{"model": "image classifier", "bias": "all", "inner_norm": false, "grad_clip": 5.0}
Rows from block 3 of a small image classifier, named by matrix and row number. Rows with one number within an expert belong to one neuron, the router's apart. Each number is 50 + 15 x the weight over its row's rms, rounded and kept within 0 to 99. All counts start at 0. After the name is the row's rms in percent of the matrix's.
Before each expert's rows are labels from the 100 images, of 14848, where the router gives the expert most weight on average: "top examples" is what is common among them. Only what is clearly more common there than usual is listed. The data: retinal OCT scans (Kermany 2017).
# router: router (model.blocks.3.mlp.router.weight, 8x128, trained with AdamW), inputs 0-127
# gate: expert gate (model.blocks.3.mlp.gate, 8x128x128), inputs 0-127
# up: expert up (model.blocks.3.mlp.up, 8x128x128), inputs 0-127
# down: expert down (model.blocks.3.mlp.down, 8x128x128, transposed), outputs 0-127

# expert 0
top examples: finding: normal
router.0 075:64 64 92 66 56 48 43 28 30 54 52 58 28 54 28 68 49 33 57 29 36 56 46 50 41 17 40 68 29 52 42 46 51 64 57 64 78 40 49 61 36 36 78 65 58 58 60 55 47 70 35 56 51 42 54 69 74 29 50 40 58 44 42 53 26 43 56 33 41 52 77 47 53 25 49 42 35 59 40 42 61 37 51 41 75 45 58 61 46 51 42 38 46 39 99 61 33 60 78 50 68 49 54 93 48 70 53 73 39 59 47 58 38 24 42 53 42 58 25 67 37 66 30 48 50 57 25 38
gate.3 096:80 67 38 45 52 64 28 48 39 22 37 51 39 62 36 60 36 59 59 58 62 59 48 50 73 61 55 53 45 20 37 51 55 36 47 24 43 29 58 49 67 47 64 43 78 64 52 49 34 31 54 69 37 48 58 44 76 49 44 55 62 43 56 66 44 34 22 63 29 31 38 43 33 13 32 26 65 22 50 40 74 32 60 43 56 68 23 42 21 33 41 34 47 41 44 32 57 31 69 52 62 45 50 29 30 44 59 37 65 52 84 78 40 46 36 51 51 68 50 32 48 69 78 64 55 62 55 74
up.3 097:64 40 54 41 67 69 26 52 44 27 45 57 24 64 38 71 27 67 53 53 58 49 57 36 74 72 77 61 57 20 64 45 60 47 64 29 33 35 55 43 51 58 63 57 76 55 58 46 45 34 45 49 37 32 51 64 74 57 39 64 61 56 49 51 52 46 37 66 39 43 28 59 62 29 50 22 69 27 52 67 75 34 48 49 36 73 45 49 15 51 44 41 33 42 40 38 48 33 48 80 62 33 41 46 36 36 71 40 71 32 76 72 40 37 34 48 54 78 50 61 38 71 83 54 62 78 62 67
down.3 094:68 36 34 46 40 40 35 52 50 33 49 36 56 00 57 70 47 36 73 14 64 67 48 52 67 55 58 65 57 56 44 55 49 54 51 59 38 27 58 61 40 69 66 46 72 64 15 68 39 65 51 47 61 78 31 41 44 31 51 57 42 57 75 22 66 64 44 32 56 50 59 43 64 25 47 49 59 37 71 36 45 39 42 66 44 34 41 25 15 41 52 41 67 56 54 43 48 38 39 26 48 52 62 31 49 53 72 43 48 45 56 64 59 65 69 59 49 45 22 85 37 72 39 58 69 32 51 25
gate.4 109:59 39 44 25 60 47 51 72 76 63 40 43 68 59 56 34 23 71 62 68 53 64 64 76 66 57 49 32 38 31 70 79 64 41 21 57 60 60 77 38 32 40 46 54 34 40 59 35 61 21 22 49 71 61 61 60 56 41 48 61 63 14 54 46 51 51 68 71 44 35 44 44 74 46 40 59 40 81 48 48 49 46 40 57 63 21 47 54 52 48 63 56 52 36 32 55 58 45 64 55 68 32 43 56 67 47 53 48 42 47 30 48 75 66 37 26 79 62 63 44 37 28 43 69 79 58 28 80
up.4 105:58 39 46 43 59 41 55 73 74 63 34 46 64 72 40 29 27 72 66 68 56 70 57 68 75 64 60 41 37 28 76 67 75 40 27 63 59 59 67 31 23 36 51 68 30 44 53 36 58 31 18 45 79 58 54 43 45 54 51 47 56 06 48 41 43 53 57 63 45 44 53 40 74 59 41 67 52 78 48 48 59 52 45 57 48 26 44 49 49 47 60 49 49 39 38 61 59 38 73 61 65 35 42 68 71 39 60 48 47 55 29 62 71 76 38 27 78 68 58 47 44 40 51 70 70 62 31 80
down.4 106:69 51 52 52 40 83 81 27 37 47 56 57 33 51 47 48 14 33 40 59 59 63 26 36 54 37 39 76 66 45 32 48 54 16 37 40 29 44 49 52 60 34 34 49 44 35 50 60 35 60 62 23 64 56 61 75 54 51 56 41 25 32 44 43 57 30 39 15 70 71 58 58 28 43 25 27 55 52 42 62 46 66 66 50 58 63 44 40 65 50 35 71 33 71 39 44 59 43 38 59 52 46 35 26 67 52 57 36 32 72 54 82 52 30 74 42 52 71 61 48 75 50 46 78 50 29 35 57
gate.5 099:53 44 60 29 41 48 55 53 55 64 68 37 65 43 60 32 60 66 30 49 32 49 52 55 71 50 79 62 58 30 29 43 64 44 55 50 61 76 28 21 28 84 28 29 49 21 56 35 32 61 65 40 54 51 32 47 43 21 42 54 55 29 76 61 45 58 51 58 49 78 28 53 59 67 77 61 47 49 88 26 61 68 41 50 33 62 65 49 56 60 45 31 43 70 41 57 39 78 52 71 54 41 43 61 64 40 46 42 39 55 54 63 22 40 37 29 76 29 47 69 65 51 76 50 58 45 46 28
up.5 106:57 62 72 44 26 36 67 37 35 59 49 43 55 50 46 45 48 73 46 44 51 53 53 31 71 34 75 68 61 47 27 56 61 43 44 40 54 74 37 22 47 70 32 49 30 25 62 45 23 50 59 45 53 61 37 29 53 43 51 71 31 26 67 51 39 61 38 47 39 62 29 44 37 47 66 80 35 47 81 50 51 46 43 23 59 78 55 28 52 63 55 57 21 75 45 54 34 84 41 50 66 70 56 72 68 45 50 51 42 55 57 69 20 67 39 54 79 34 50 50 71 45 95 54 58 51 49 46
down.5 104:31 42 42 54 29 56 60 38 54 67 57 48 58 55 41 48 38 26 38 22 51 46 46 57 36 51 48 34 73 57 20 68 72 49 20 16 46 38 42 56 26 62 65 56 87 55 55 34 63 75 43 32 63 35 22 48 72 37 47 35 62 32 68 34 62 62 67 70 50 56 55 56 42 34 67 83 63 61 44 34 47 60 30 63 58 57 82 48 40 45 91 46 60 51 51 58 44 63 37 22 65 63 61 55 75 51 47 57 62 59 32 49 54 49 51 45 39 66 53 73 54 41 32 83 59 60 40 27
gate.6 102:44 39 47 62 74 55 67 78 23 57 47 69 47 43 50 39 59 09 46 67 54 53 52 50 54 71 32 54 49 28 31 45 52 77 52 35 54 42 51 53 13 46 53 26 57 44 54 66 48 50 75 28 67 61 35 37 67 51 75 31 64 55 38 27 35 44 53 55 49 62 34 55 64 44 58 42 32 55 39 50 56 60 69 72 49 39 71 63 57 70 63 42 55 29 43 53 67 55 92 56 51 16 16 45 31 29 56 60 75 53 60 32 54 10 52 54 60 38 36 52 50 49 54 43 71 32 71 50
up.6 103:66 61 40 38 31 66 45 33 97 40 51 28 52 63 48 48 41 74 61 35 32 54 52 58 53 39 58 55 39 71 48 56 50 26 47 43 45 71 55 50 69 40 47 86 45 58 62 39 46 57 28 80 41 44 57 60 45 51 33 77 37 69 60 55 44 58 68 53 19 59 52 51 43 72 39 76 60 46 47 45 38 42 44 34 30 70 45 39 65 34 49 51 33 69 87 61 32 37 13 45 35 85 67 64 54 72 31 24 29 48 50 66 31 55 40 63 35 58 64 63 46 63 53 52 37 61 25 46
down.6 097:69 35 57 33 59 54 51 61 16 77 47 77 49 42 49 32 22 41 39 42 50 51 60 50 67 47 40 45 63 49 28 39 25 63 55 40 26 67 52 47 54 20 42 82 27 46 74 47 72 31 61 51 30 65 39 37 16 42 48 67 49 66 57 61 26 38 49 71 44 35 78 64 50 26 37 22 39 53 55 46 42 75 40 39 34 33 26 56 53 79 53 55 56 57 71 55 36 61 50 37 24 59 30 48 60 61 67 54 21 72 39 55 51 40 43 36 53 80 54 44 48 33 55 55 48 64 39 72

# expert 5
top examples: finding: choroidal neovascularization
router.5 094:48 40 46 72 73 60 79 52 35 26 59 52 64 62 38 64 54 73 68 54 43 42 67 87 60 53 36 51 48 65 30 65 79 21 55 50 30 67 40 38 25 44 33 18 51 44 72 30 57 56 61 79 39 63 30 46 67 46 48 60 55 62 51 54 40 66 61 47 47 30 36 64 30 49 41 34 58 37 81 41 41 46 48 22 44 34 30 68 54 36 41 45 57 31 62 45 54 42 58 48 28 63 59 54 55 11 42 86 29 71 63 29 41 53 63 51 28 54 53 53 42 37 53 51 44 78 42 54
gate.3 098:75 85 45 47 32 58 70 56 52 86 39 56 62 39 52 62 88 43 32 24 44 43 45 53 24 32 77 43 48 56 66 57 60 41 54 33 67 36 42 42 31 56 50 49 47 43 62 54 22 58 53 46 44 65 58 35 42 53 56 58 76 33 50 33 56 45 93 41 49 55 49 60 60 62 59 49 43 28 49 40 60 67 68 49 09 45 54 39 34 80 50 31 51 75 72 63 51 56 50 41 33 85 50 65 75 49 46 85 49 67 67 48 49 56 47 32 74 67 61 58 40 58 50 66 59 37 35 51
up.3 100:49 78 66 58 37 70 73 57 61 78 29 54 53 50 60 53 74 31 34 50 52 40 44 63 18 28 64 43 59 63 55 52 52 34 67 36 87 41 31 42 09 61 61 41 43 58 33 66 15 51 63 55 50 59 56 36 45 54 38 59 64 40 53 52 64 56 69 59 42 39 52 44 65 80 76 54 56 23 40 41 58 72 38 52 16 31 48 54 50 92 59 39 51 55 68 57 39 64 41 45 50 78 41 62 53 51 48 69 38 72 67 36 28 80 55 47 64 65 39 65 47 57 64 55 51 32 55 50
down.3 131:62 33 61 76 59 58 66 64 31 27 45 50 50 58 62 45 76 64 53 40 62 68 46 59 40 69 74 41 69 44 35 29 87 77 46 46 13 36 42 19 84 71 48 68 47 59 56 43 33 53 66 35 44 32 52 40 44 38 59 47 52 36 46 42 60 52 33 62 22 22 53 60 69 74 60 63 45 44 27 47 57 57 24 58 62 38 63 60 41 22 50 38 45 44 41 39 63 60 58 42 52 51 56 63 52 60 25 52 64 71 37 67 10 56 32 61 44 55 51 35 35 25 59 40 45 67 40 28
gate.4 098:61 51 56 72 37 47 63 57 46 55 65 56 29 45 62 56 41 75 70 77 80 31 24 39 50 63 63 52 44 49 37 41 40 54 60 35 50 22 47 33 45 41 43 81 54 49 53 51 58 21 66 55 49 61 63 46 57 48 60 44 61 33 51 64 53 52 61 61 07 61 53 57 72 72 51 68 38 64 77 50 17 28 21 36 39 36 48 62 32 31 47 78 36 53 42 48 38 31 66 38 44 77 28 80 66 51 49 61 41 72 31 33 72 32 57 56 44 53 49 41 53 67 64 86 56 61 38 43
up.4 102:77 67 60 55 43 44 52 58 37 51 71 71 55 37 66 66 39 77 54 67 84 47 38 42 50 57 71 59 56 52 59 46 55 67 58 40 58 25 52 32 53 47 20 50 58 25 47 60 72 48 65 50 51 57 81 39 51 54 79 38 60 26 81 59 31 58 63 44 33 66 37 38 58 74 59 56 50 46 67 61 24 55 23 45 50 38 56 46 36 30 63 73 24 43 37 43 53 37 43 50 58 73 36 64 44 70 59 75 52 60 44 56 51 23 33 54 60 69 46 33 34 58 68 86 65 61 38 14
down.4 089:15 23 35 54 56 54 46 32 45 31 41 65 56 38 37 64 84 39 51 64 23 56 31 72 39 44 40 40 70 49 52 37 40 52 26 59 26 60 53 40 20 58 51 56 71 51 46 24 49 43 57 39 44 30 56 49 59 49 20 60 66 64 38 17 45 71 14 60 36 39 60 48 59 52 46 80 40 44 44 46 60 34 39 44 56 75 61 75 48 35 41 32 46 64 70 61 39 60 56 36 79 46 55 63 47 48 50 43 82 54 61 67 65 30 38 32 51 48 26 44 56 48 56 86 63 72 38 54
gate.5 088:34 51 54 29 47 72 55 40 44 53 57 59 64 56 30 45 36 50 45 25 33 56 58 11 42 71 19 57 58 68 63 55 65 53 56 25 41 40 33 32 72 48 54 67 42 48 40 76 48 77 37 27 48 57 61 31 42 49 50 35 54 36 30 41 43 51 63 48 35 11 36 42 62 30 35 51 64 42 35 46 51 65 47 15 74 75 31 75 44 47 54 31 36 39 53 62 50 43 68 39 57 31 75 29 49 72 51 61 71 58 52 54 74 22 77 62 41 73 58 27 54 61 68 47 53 43 59 36
up.5 087:41 35 78 21 53 47 49 30 46 75 56 47 43 41 45 43 31 51 42 43 53 30 40 83 44 37 34 41 57 51 55 30 54 40 31 38 50 27 40 32 41 81 50 56 54 50 62 57 35 59 39 21 91 42 57 54 52 72 60 64 72 40 58 45 30 52 58 46 76 50 56 47 64 66 64 49 42 42 38 13 56 52 38 66 50 08 40 45 37 34 51 53 70 67 29 57 62 52 53 83 63 63 51 42 24 61 64 36 75 31 42 54 75 69 57 33 33 59 53 31 44 44 63 42 45 36 21 30
down.5 088:40 34 48 78 50 60 55 35 51 61 72 52 35 67 40 36 16 62 52 15 66 47 40 89 55 49 53 65 41 38 31 28 55 65 66 44 58 61 52 29 50 39 43 53 17 54 46 65 73 66 47 34 18 34 49 45 18 56 41 38 60 51 69 31 56 62 45 41 59 47 39 70 45 56 45 55 65 57 64 65 56 21 73 53 36 36 63 71 51 53 48 46 51 59 58 44 61 48 44 23 67 47 33 42 45 69 71 65 66 32 49 40 34 42 20 71 53 60 23 57 74 19 57 25 46 52 63 33
gate.6 095:54 42 49 52 52 40 48 72 28 62 51 82 54 60 32 21 53 49 34 64 55 50 33 69 66 37 52 27 71 38 59 63 37 67 36 44 62 61 36 41 43 47 49 60 62 42 29 44 40 62 42 39 37 23 66 23 61 58 49 41 82 11 84 53 43 55 55 35 50 47 46 41 55 44 63 25 68 69 44 41 42 70 47 68 67 78 37 21 55 70 57 55 52 37 27 29 20 73 59 58 48 53 44 48 62 69 84 51 78 49 46 58 30 59 55 65 51 55 75 23 44 51 65 40 60 42 36 66
up.6 089:68 56 42 53 39 58 40 64 43 69 42 64 34 63 37 36 51 47 45 72 43 58 40 53 74 45 45 26 56 42 66 47 29 60 40 26 60 54 50 39 25 49 42 86 74 46 42 52 31 63 59 62 52 47 42 19 72 63 50 53 44 24 78 63 49 33 52 53 46 55 48 54 46 63 49 24 44 56 43 33 44 73 34 51 57 84 67 33 46 59 48 47 63 48 22 41 30 73 52 85 62 48 26 58 74 87 73 66 74 55 34 34 19 53 62 38 29 46 51 31 31 50 79 34 59 48 50 57
down.6 089:56 81 52 50 77 73 27 39 73 48 68 57 82 35 54 54 40 43 67 33 31 33 37 43 50 50 55 62 55 41 59 55 73 44 54 75 36 64 48 66 69 64 38 46 54 39 34 33 31 41 68 70 34 60 36 27 33 47 55 48 34 57 44 50 67 44 09 48 39 57 47 82 40 37 46 47 73 77 36 51 49 29 56 62 48 37 46 66 30 40 45 74 47 66 43 89 67 53 36 31 49 50 38 63 46 52 47 40 66 48 73 73 52 77 94 37 67 43 40 55 49 41 50 38 48 52 69 56

# expert 7
top examples: finding: diabetic macular edema
router.7 070:50 11 57 46 47 47 57 40 55 20 69 25 50 32 66 24 38 55 53 54 69 33 43 53 50 45 51 44 34 52 68 52 37 47 41 53 19 51 36 29 35 50 47 28 62 50 28 61 62 29 38 41 48 46 77 53 37 59 62 63 62 57 50 35 51 54 77 74 59 65 48 63 52 67 63 70 28 33 32 53 71 08 53 52 68 75 42 65 84 70 57 47 51 45 37 50 29 45 71 61 28 56 33 21 37 39 53 36 67 60 39 50 54 68 47 52 74 60 74 45 78 46 43 40 75 33 54 40
gate.3 081:37 39 38 60 33 45 34 48 58 72 26 46 58 61 58 40 41 45 42 68 65 45 60 46 43 47 63 40 78 53 70 55 70 49 60 32 30 49 52 55 24 34 40 72 58 85 54 65 23 85 46 51 61 55 43 67 31 53 59 66 45 18 51 16 32 77 42 53 57 42 53 65 44 37 84 58 43 78 39 39 34 35 46 50 46 58 23 40 60 20 56 32 87 27 61 53 54 41 32 35 49 44 34 47 49 48 66 75 19 61 49 58 50 34 38 65 53 54 46 67 39 27 51 44 31 57 65 41
up.3 082:27 47 37 49 41 54 31 48 60 61 25 54 66 53 77 48 38 48 49 55 59 53 50 47 61 74 61 35 64 40 50 30 78 44 50 31 34 62 41 48 31 53 37 58 71 99 36 65 54 83 61 58 56 60 53 48 27 77 68 53 33 39 38 27 35 73 59 54 72 42 49 65 63 30 75 58 49 75 35 38 40 42 50 35 63 58 26 40 52 21 59 26 82 37 62 49 64 49 36 45 53 38 30 41 55 39 60 72 26 80 64 59 41 27 42 60 49 48 48 73 40 24 52 41 43 41 54 44
down.3 092:47 29 47 57 42 11 62 53 60 37 43 64 47 64 44 41 52 11 52 78 49 42 26 36 43 26 54 49 43 62 44 57 70 45 50 56 47 49 50 66 44 55 71 74 62 61 28 46 69 14 74 23 72 78 30 53 51 72 62 56 50 58 66 43 32 41 37 67 57 42 18 51 47 54 45 40 49 17 76 38 51 52 63 32 51 67 59 61 40 66 59 33 40 47 41 37 63 43 56 75 53 55 52 38 75 47 23 40 45 19 40 38 71 54 56 74 55 34 67 37 44 55 53 19 29 57 57 41
gate.4 119:71 33 42 46 54 31 42 55 69 58 47 92 57 43 44 66 23 48 47 24 57 59 45 51 80 47 54 82 63 54 53 38 64 72 43 63 26 60 28 66 51 56 71 42 37 24 37 45 66 49 64 65 20 41 50 29 42 47 24 30 42 63 29 43 41 50 76 68 43 53 39 60 70 78 67 46 61 87 55 61 38 46 68 48 56 65 53 53 48 52 51 45 47 36 23 58 61 60 54 63 50 53 81 50 58 73 45 71 52 42 72 58 37 48 56 60 36 68 40 64 64 33 29 42 43 26 82 34
up.4 116:67 34 46 44 63 31 44 60 72 53 51 90 52 44 48 67 28 48 43 26 62 61 42 58 88 46 56 77 64 62 52 45 57 76 46 66 32 61 23 59 52 55 72 37 51 25 47 47 70 50 69 62 21 39 52 33 46 49 23 27 38 62 30 47 47 53 79 69 43 52 37 70 72 87 69 38 60 86 62 58 29 42 63 48 49 57 55 58 45 56 40 44 50 41 27 57 66 59 50 71 52 61 87 50 52 62 49 68 51 54 69 55 36 54 50 59 39 61 45 52 62 38 37 47 45 28 81 38
down.4 102:66 66 44 47 25 57 57 61 55 40 64 37 40 28 44 50 31 78 39 76 33 69 35 65 50 24 42 54 53 60 52 69 42 44 39 82 62 66 31 59 64 69 21 32 71 40 63 40 44 56 40 47 37 32 51 66 29 37 21 63 76 57 45 40 39 60 28 53 59 83 48 53 75 33 46 44 25 59 58 14 50 56 48 67 26 16 77 31 51 66 78 60 39 35 39 42 34 52 53 51 51 48 28 61 41 58 58 42 62 46 42 40 32 20 50 37 46 59 51 50 40 50 47 64 38 32 36 57
gate.5 092:22 24 40 57 49 44 45 24 69 71 66 33 40 58 37 51 64 47 30 84 57 46 28 61 32 74 43 67 72 78 40 50 25 62 39 19 59 54 66 65 43 60 50 77 32 60 51 41 56 30 33 59 70 67 50 62 57 38 34 42 45 33 55 48 48 30 61 18 68 25 50 63 49 28 24 32 44 69 34 29 31 56 38 50 51 55 72 67 45 42 67 60 40 59 54 45 52 43 62 29 65 28 60 53 61 52 61 39 34 63 37 51 35 65 69 47 77 58 55 69 55 48 38 68 45 77 58 32
up.5 092:77 78 68 45 52 52 63 65 34 18 33 55 58 52 56 57 49 63 74 27 30 53 71 33 58 26 67 31 34 11 51 56 71 43 66 85 49 43 50 37 66 47 54 29 67 39 53 63 45 69 67 47 31 40 54 41 42 67 70 63 66 48 38 47 57 76 42 84 40 71 47 31 46 71 64 73 59 33 64 70 58 45 68 51 54 43 36 32 45 51 32 39 66 42 57 56 68 57 41 63 35 65 46 40 30 40 33 57 68 35 57 65 59 43 30 54 31 42 57 26 52 49 70 39 49 22 40 77
down.5 107:11 67 48 38 39 71 76 58 47 44 35 19 55 36 43 71 50 53 44 49 65 59 37 37 35 49 54 47 47 47 76 38 60 52 57 32 44 66 49 72 18 46 61 67 46 72 52 42 74 41 41 67 50 56 82 55 69 43 42 69 38 45 84 38 55 54 49 29 31 42 25 44 57 20 55 51 45 45 55 77 54 54 44 39 51 48 29 46 46 63 50 39 63 52 49 59 51 50 42 71 91 55 36 62 95 49 48 70 47 52 37 44 40 64 39 40 42 55 69 21 63 52 20 33 34 22 41 58
gate.6 104:54 57 54 16 54 59 24 51 56 24 63 29 53 48 57 47 48 51 98 50 56 36 56 37 59 37 50 47 45 34 56 33 51 63 51 32 28 55 43 41 22 40 43 45 71 54 59 71 59 73 20 31 59 57 28 60 68 45 76 33 19 65 65 62 53 33 50 40 35 80 45 65 71 54 70 69 40 33 14 45 50 45 29 28 59 58 33 36 52 48 62 64 36 54 63 45 38 44 53 56 61 57 47 32 43 25 77 58 33 56 43 72 36 77 54 62 49 63 57 49 34 32 61 61 70 66 51 32
up.6 105:43 55 48 19 61 57 27 58 43 34 44 28 68 43 67 37 48 62 76 47 47 56 56 27 53 58 75 44 41 44 58 31 52 52 56 09 37 62 43 32 29 58 41 54 63 34 55 54 60 27 20 38 39 62 40 93 55 26 69 37 46 55 65 63 47 30 46 44 36 82 50 71 77 57 63 52 27 35 19 50 62 45 34 19 70 54 29 31 38 51 67 64 29 41 62 46 44 43 71 61 53 67 48 31 49 37 60 62 43 61 41 46 36 76 52 49 51 76 57 55 39 56 49 49 79 47 44 29
down.6 086:23 50 50 37 57 70 37 72 33 43 85 31 45 75 42 57 50 54 48 52 49 49 29 67 52 67 73 28 44 31 44 60 74 54 82 41 44 35 33 41 26 31 79 58 47 39 72 41 42 53 32 57 69 62 47 56 86 53 63 45 23 50 55 51 34 44 35 17 73 42 40 49 49 73 52 50 46 24 31 49 48 71 60 24 15 47 27 25 74 38 49 51 34 45 56 68 56 59 25 51 44 32 37 42 55 28 49 48 43 58 53 63 69 45 47 47 34 55 47 36 57 58 64 53 64 47 39 19

# expert 4
top examples: finding: normal
router.4 119:17 50 67 54 77 44 58 40 30 60 35 63 55 62 19 62 55 32 44 57 46 41 58 62 52 50 45 77 49 55 41 59 44 56 57 55 54 53 39 70 33 52 46 54 58 40 80 56 74 51 60 48 48 62 53 71 60 54 58 41 27 28 53 59 73 46 40 50 61 43 50 77 16 41 19 58 73 22 58 47 44 51 36 28 46 22 47 70 51 50 43 48 23 37 61 68 58 58 58 58 55 69 30 42 21 51 22 54 53 75 77 67 29 37 72 45 24 22 44 46 47 68 69 29 51 70 26 60
gate.3 097:42 76 43 52 51 65 51 50 38 53 71 59 27 51 45 40 55 51 41 48 53 66 35 55 08 47 51 29 39 18 35 69 57 58 53 65 26 27 63 28 44 35 41 66 54 46 40 44 69 40 47 57 37 30 51 43 95 47 39 63 44 52 23 40 66 30 43 59 69 25 25 71 46 66 48 55 51 56 41 41 45 72 37 44 63 92 27 62 57 52 73 72 68 59 20 54 47 68 28 49 49 68 58 21 50 60 47 41 66 62 51 47 52 21 50 50 61 38 70 68 66 78 51 43 54 62 48 50
up.3 108:62 46 45 59 70 36 49 66 49 60 54 34 65 48 66 11 70 29 61 30 44 41 54 46 91 49 66 64 74 54 63 65 53 61 65 13 56 43 70 22 63 49 54 67 76 60 37 50 62 33 21 68 55 38 31 43 23 61 72 48 36 61 38 42 24 61 44 50 23 76 73 28 58 47 58 32 48 46 43 53 32 26 43 67 51 52 76 56 33 56 25 37 61 45 66 43 58 40 34 43 44 51 38 50 54 51 31 59 38 53 32 61 36 50 54 30 37 58 38 34 26 60 60 59 71 29 54 35
down.3 091:38 60 72 60 47 54 53 51 80 44 46 60 50 52 65 69 38 50 33 38 55 60 37 27 41 73 63 46 20 49 32 52 55 50 57 50 53 48 55 21 55 52 69 57 59 66 67 68 93 21 45 72 22 58 38 47 58 57 43 44 48 10 53 49 58 55 30 22 61 47 45 47 39 16 21 39 31 70 44 42 47 69 40 34 53 31 64 61 28 31 59 13 61 57 42 58 37 44 47 68 57 51 55 31 70 39 30 46 48 56 51 30 37 34 40 53 47 21 42 42 51 18 64 35 44 37 71 46
gate.4 123:50 49 76 45 76 25 61 35 47 45 20 54 71 66 41 46 43 56 54 60 41 56 29 54 42 44 19 77 36 55 63 53 54 62 57 43 41 54 90 36 43 28 54 24 54 36 34 68 40 52 36 37 77 23 46 37 73 63 51 53 39 73 49 33 33 68 65 82 89 47 61 50 44 50 60 64 80 56 31 59 64 34 69 46 39 54 54 41 45 54 41 35 51 45 41 62 37 59 59 37 79 67 61 50 49 28 57 68 43 68 50 53 39 35 52 53 71 24 44 36 85 60 74 42 61 53 55 58
up.4 125:60 59 33 51 44 71 63 53 60 82 57 39 74 50 44 74 54 20 46 19 53 61 40 56 66 59 81 18 15 44 42 51 39 22 62 75 37 63 43 78 45 83 44 44 41 79 50 47 52 70 32 40 35 54 39 53 37 60 24 50 18 53 64 54 43 55 39 62 67 51 41 43 48 35 35 35 50 40 76 53 58 44 52 64 55 65 87 36 72 36 42 59 64 71 54 32 46 43 66 66 61 45 42 31 29 63 40 46 52 63 62 39 36 30 58 50 64 70 50 77 34 49 38 43 49 38 61 52
down.4 139:19 57 54 47 52 58 55 63 63 65 76 57 54 39 42 49 66 60 82 46 49 50 94 52 57 47 74 68 66 29 47 76 44 42 54 29 69 50 48 39 53 56 64 14 43 37 36 44 65 58 49 24 51 62 58 59 59 58 62 85 83 52 27 59 47 49 46 44 57 43 31 35 60 63 55 60 33 32 59 74 23 61 58 72 31 25 56 64 34 48 59 59 46 72 69 39 50 55 47 50 41 52 22 64 31 50 54 57 21 10 40 38 82 47 72 62 67 57 43 61 50 56 50 51 45 39 47 53
gate.5 103:60 53 63 42 36 32 55 60 40 41 59 33 63 54 33 34 75 45 45 64 76 65 41 44 55 72 51 89 54 73 25 70 73 65 70 58 56 64 41 31 75 53 64 40 47 39 37 51 72 46 71 50 43 91 48 52 39 35 48 74 79 50 47 61 57 34 40 52 67 46 31 56 74 69 54 61 46 43 83 50 35 45 57 38 77 76 34 77 69 64 38 83 42 67 31 49 43 39 44 33 34 49 66 56 58 60 73 62 41 69 51 36 51 54 37 49 35 34 51 86 44 50 46 41 50 56 41 50
up.5 109:70 40 47 40 46 27 41 46 43 48 26 55 64 52 28 45 71 37 12 59 61 70 57 47 59 49 65 73 55 57 42 78 72 67 47 44 63 67 67 38 83 67 65 37 42 45 33 59 67 31 71 53 38 81 42 49 33 45 37 69 58 55 47 54 57 29 41 31 69 60 36 56 59 60 52 78 29 50 78 58 39 54 56 37 71 87 27 80 61 63 52 83 36 62 35 54 55 35 42 48 52 64 62 39 65 40 88 51 33 62 48 48 48 61 39 44 39 40 49 78 40 70 50 39 46 59 42 57
down.5 082:40 50 14 37 69 26 19 60 45 63 83 57 40 43 45 38 49 23 58 55 62 39 57 62 65 53 57 17 54 67 44 53 33 52 63 71 46 70 62 57 24 57 50 38 57 59 71 43 47 47 36 07 39 50 41 57 39 60 55 36 62 59 75 39 28 60 62 71 28 26 49 41 21 67 62 49 60 42 54 43 64 99 47 81 48 51 48 49 44 51 50 42 67 60 48 73 59 55 57 33 26 46 22 61 56 45 45 49 51 44 30 55 54 70 52 49 63 58 74 32 62 58 37 40 32 70 57 59
gate.6 074:20 41 28 33 78 54 47 42 30 62 55 72 60 43 55 58 51 59 56 45 32 69 43 66 60 70 43 50 39 51 39 55 41 59 52 49 50 54 17 67 76 22 51 41 43 51 48 40 41 54 50 29 47 44 17 54 58 61 32 28 34 20 54 54 59 76 62 28 47 37 43 69 58 27 72 63 73 46 37 81 63 74 55 52 71 87 27 45 49 50 47 61 56 44 44 68 53 38 58 43 57 58 57 44 94 27 46 18 50 51 62 50 78 37 42 39 29 46 62 63 73 64 52 61 65 63 40 46
up.6 074:38 55 45 28 57 46 43 41 48 75 80 65 40 65 42 71 58 62 59 35 59 32 52 33 61 54 74 71 70 38 51 74 44 43 42 36 40 45 40 36 45 37 63 27 77 72 57 45 31 53 44 39 63 70 64 28 59 32 60 49 24 44 24 29 46 62 52 11 70 60 87 62 22 38 42 44 47 45 60 26 59 44 66 61 52 47 57 78 39 76 37 29 34 58 38 51 51 37 56 81 56 69 39 65 65 39 56 44 22 35 66 31 72 49 57 30 48 52 58 73 41 55 55 72 57 55 38 49
down.6 078:14 52 34 56 64 65 52 50 64 52 73 37 46 80 64 45 25 51 33 45 31 64 59 49 33 56 68 40 46 56 50 61 56 57 63 47 30 48 64 71 43 65 53 40 55 32 52 42 44 69 40 59 55 37 35 58 32 72 63 85 28 38 52 49 69 36 23 36 78 31 68 35 46 28 52 40 35 57 74 34 49 42 70 44 30 35 78 53 33 52 41 33 33 69 42 48 46 66 22 47 32 57 56 76 59 52 42 83 37 41 56 31 24 42 50 39 47 48 47 61 34 33 16 25 44 36 73 52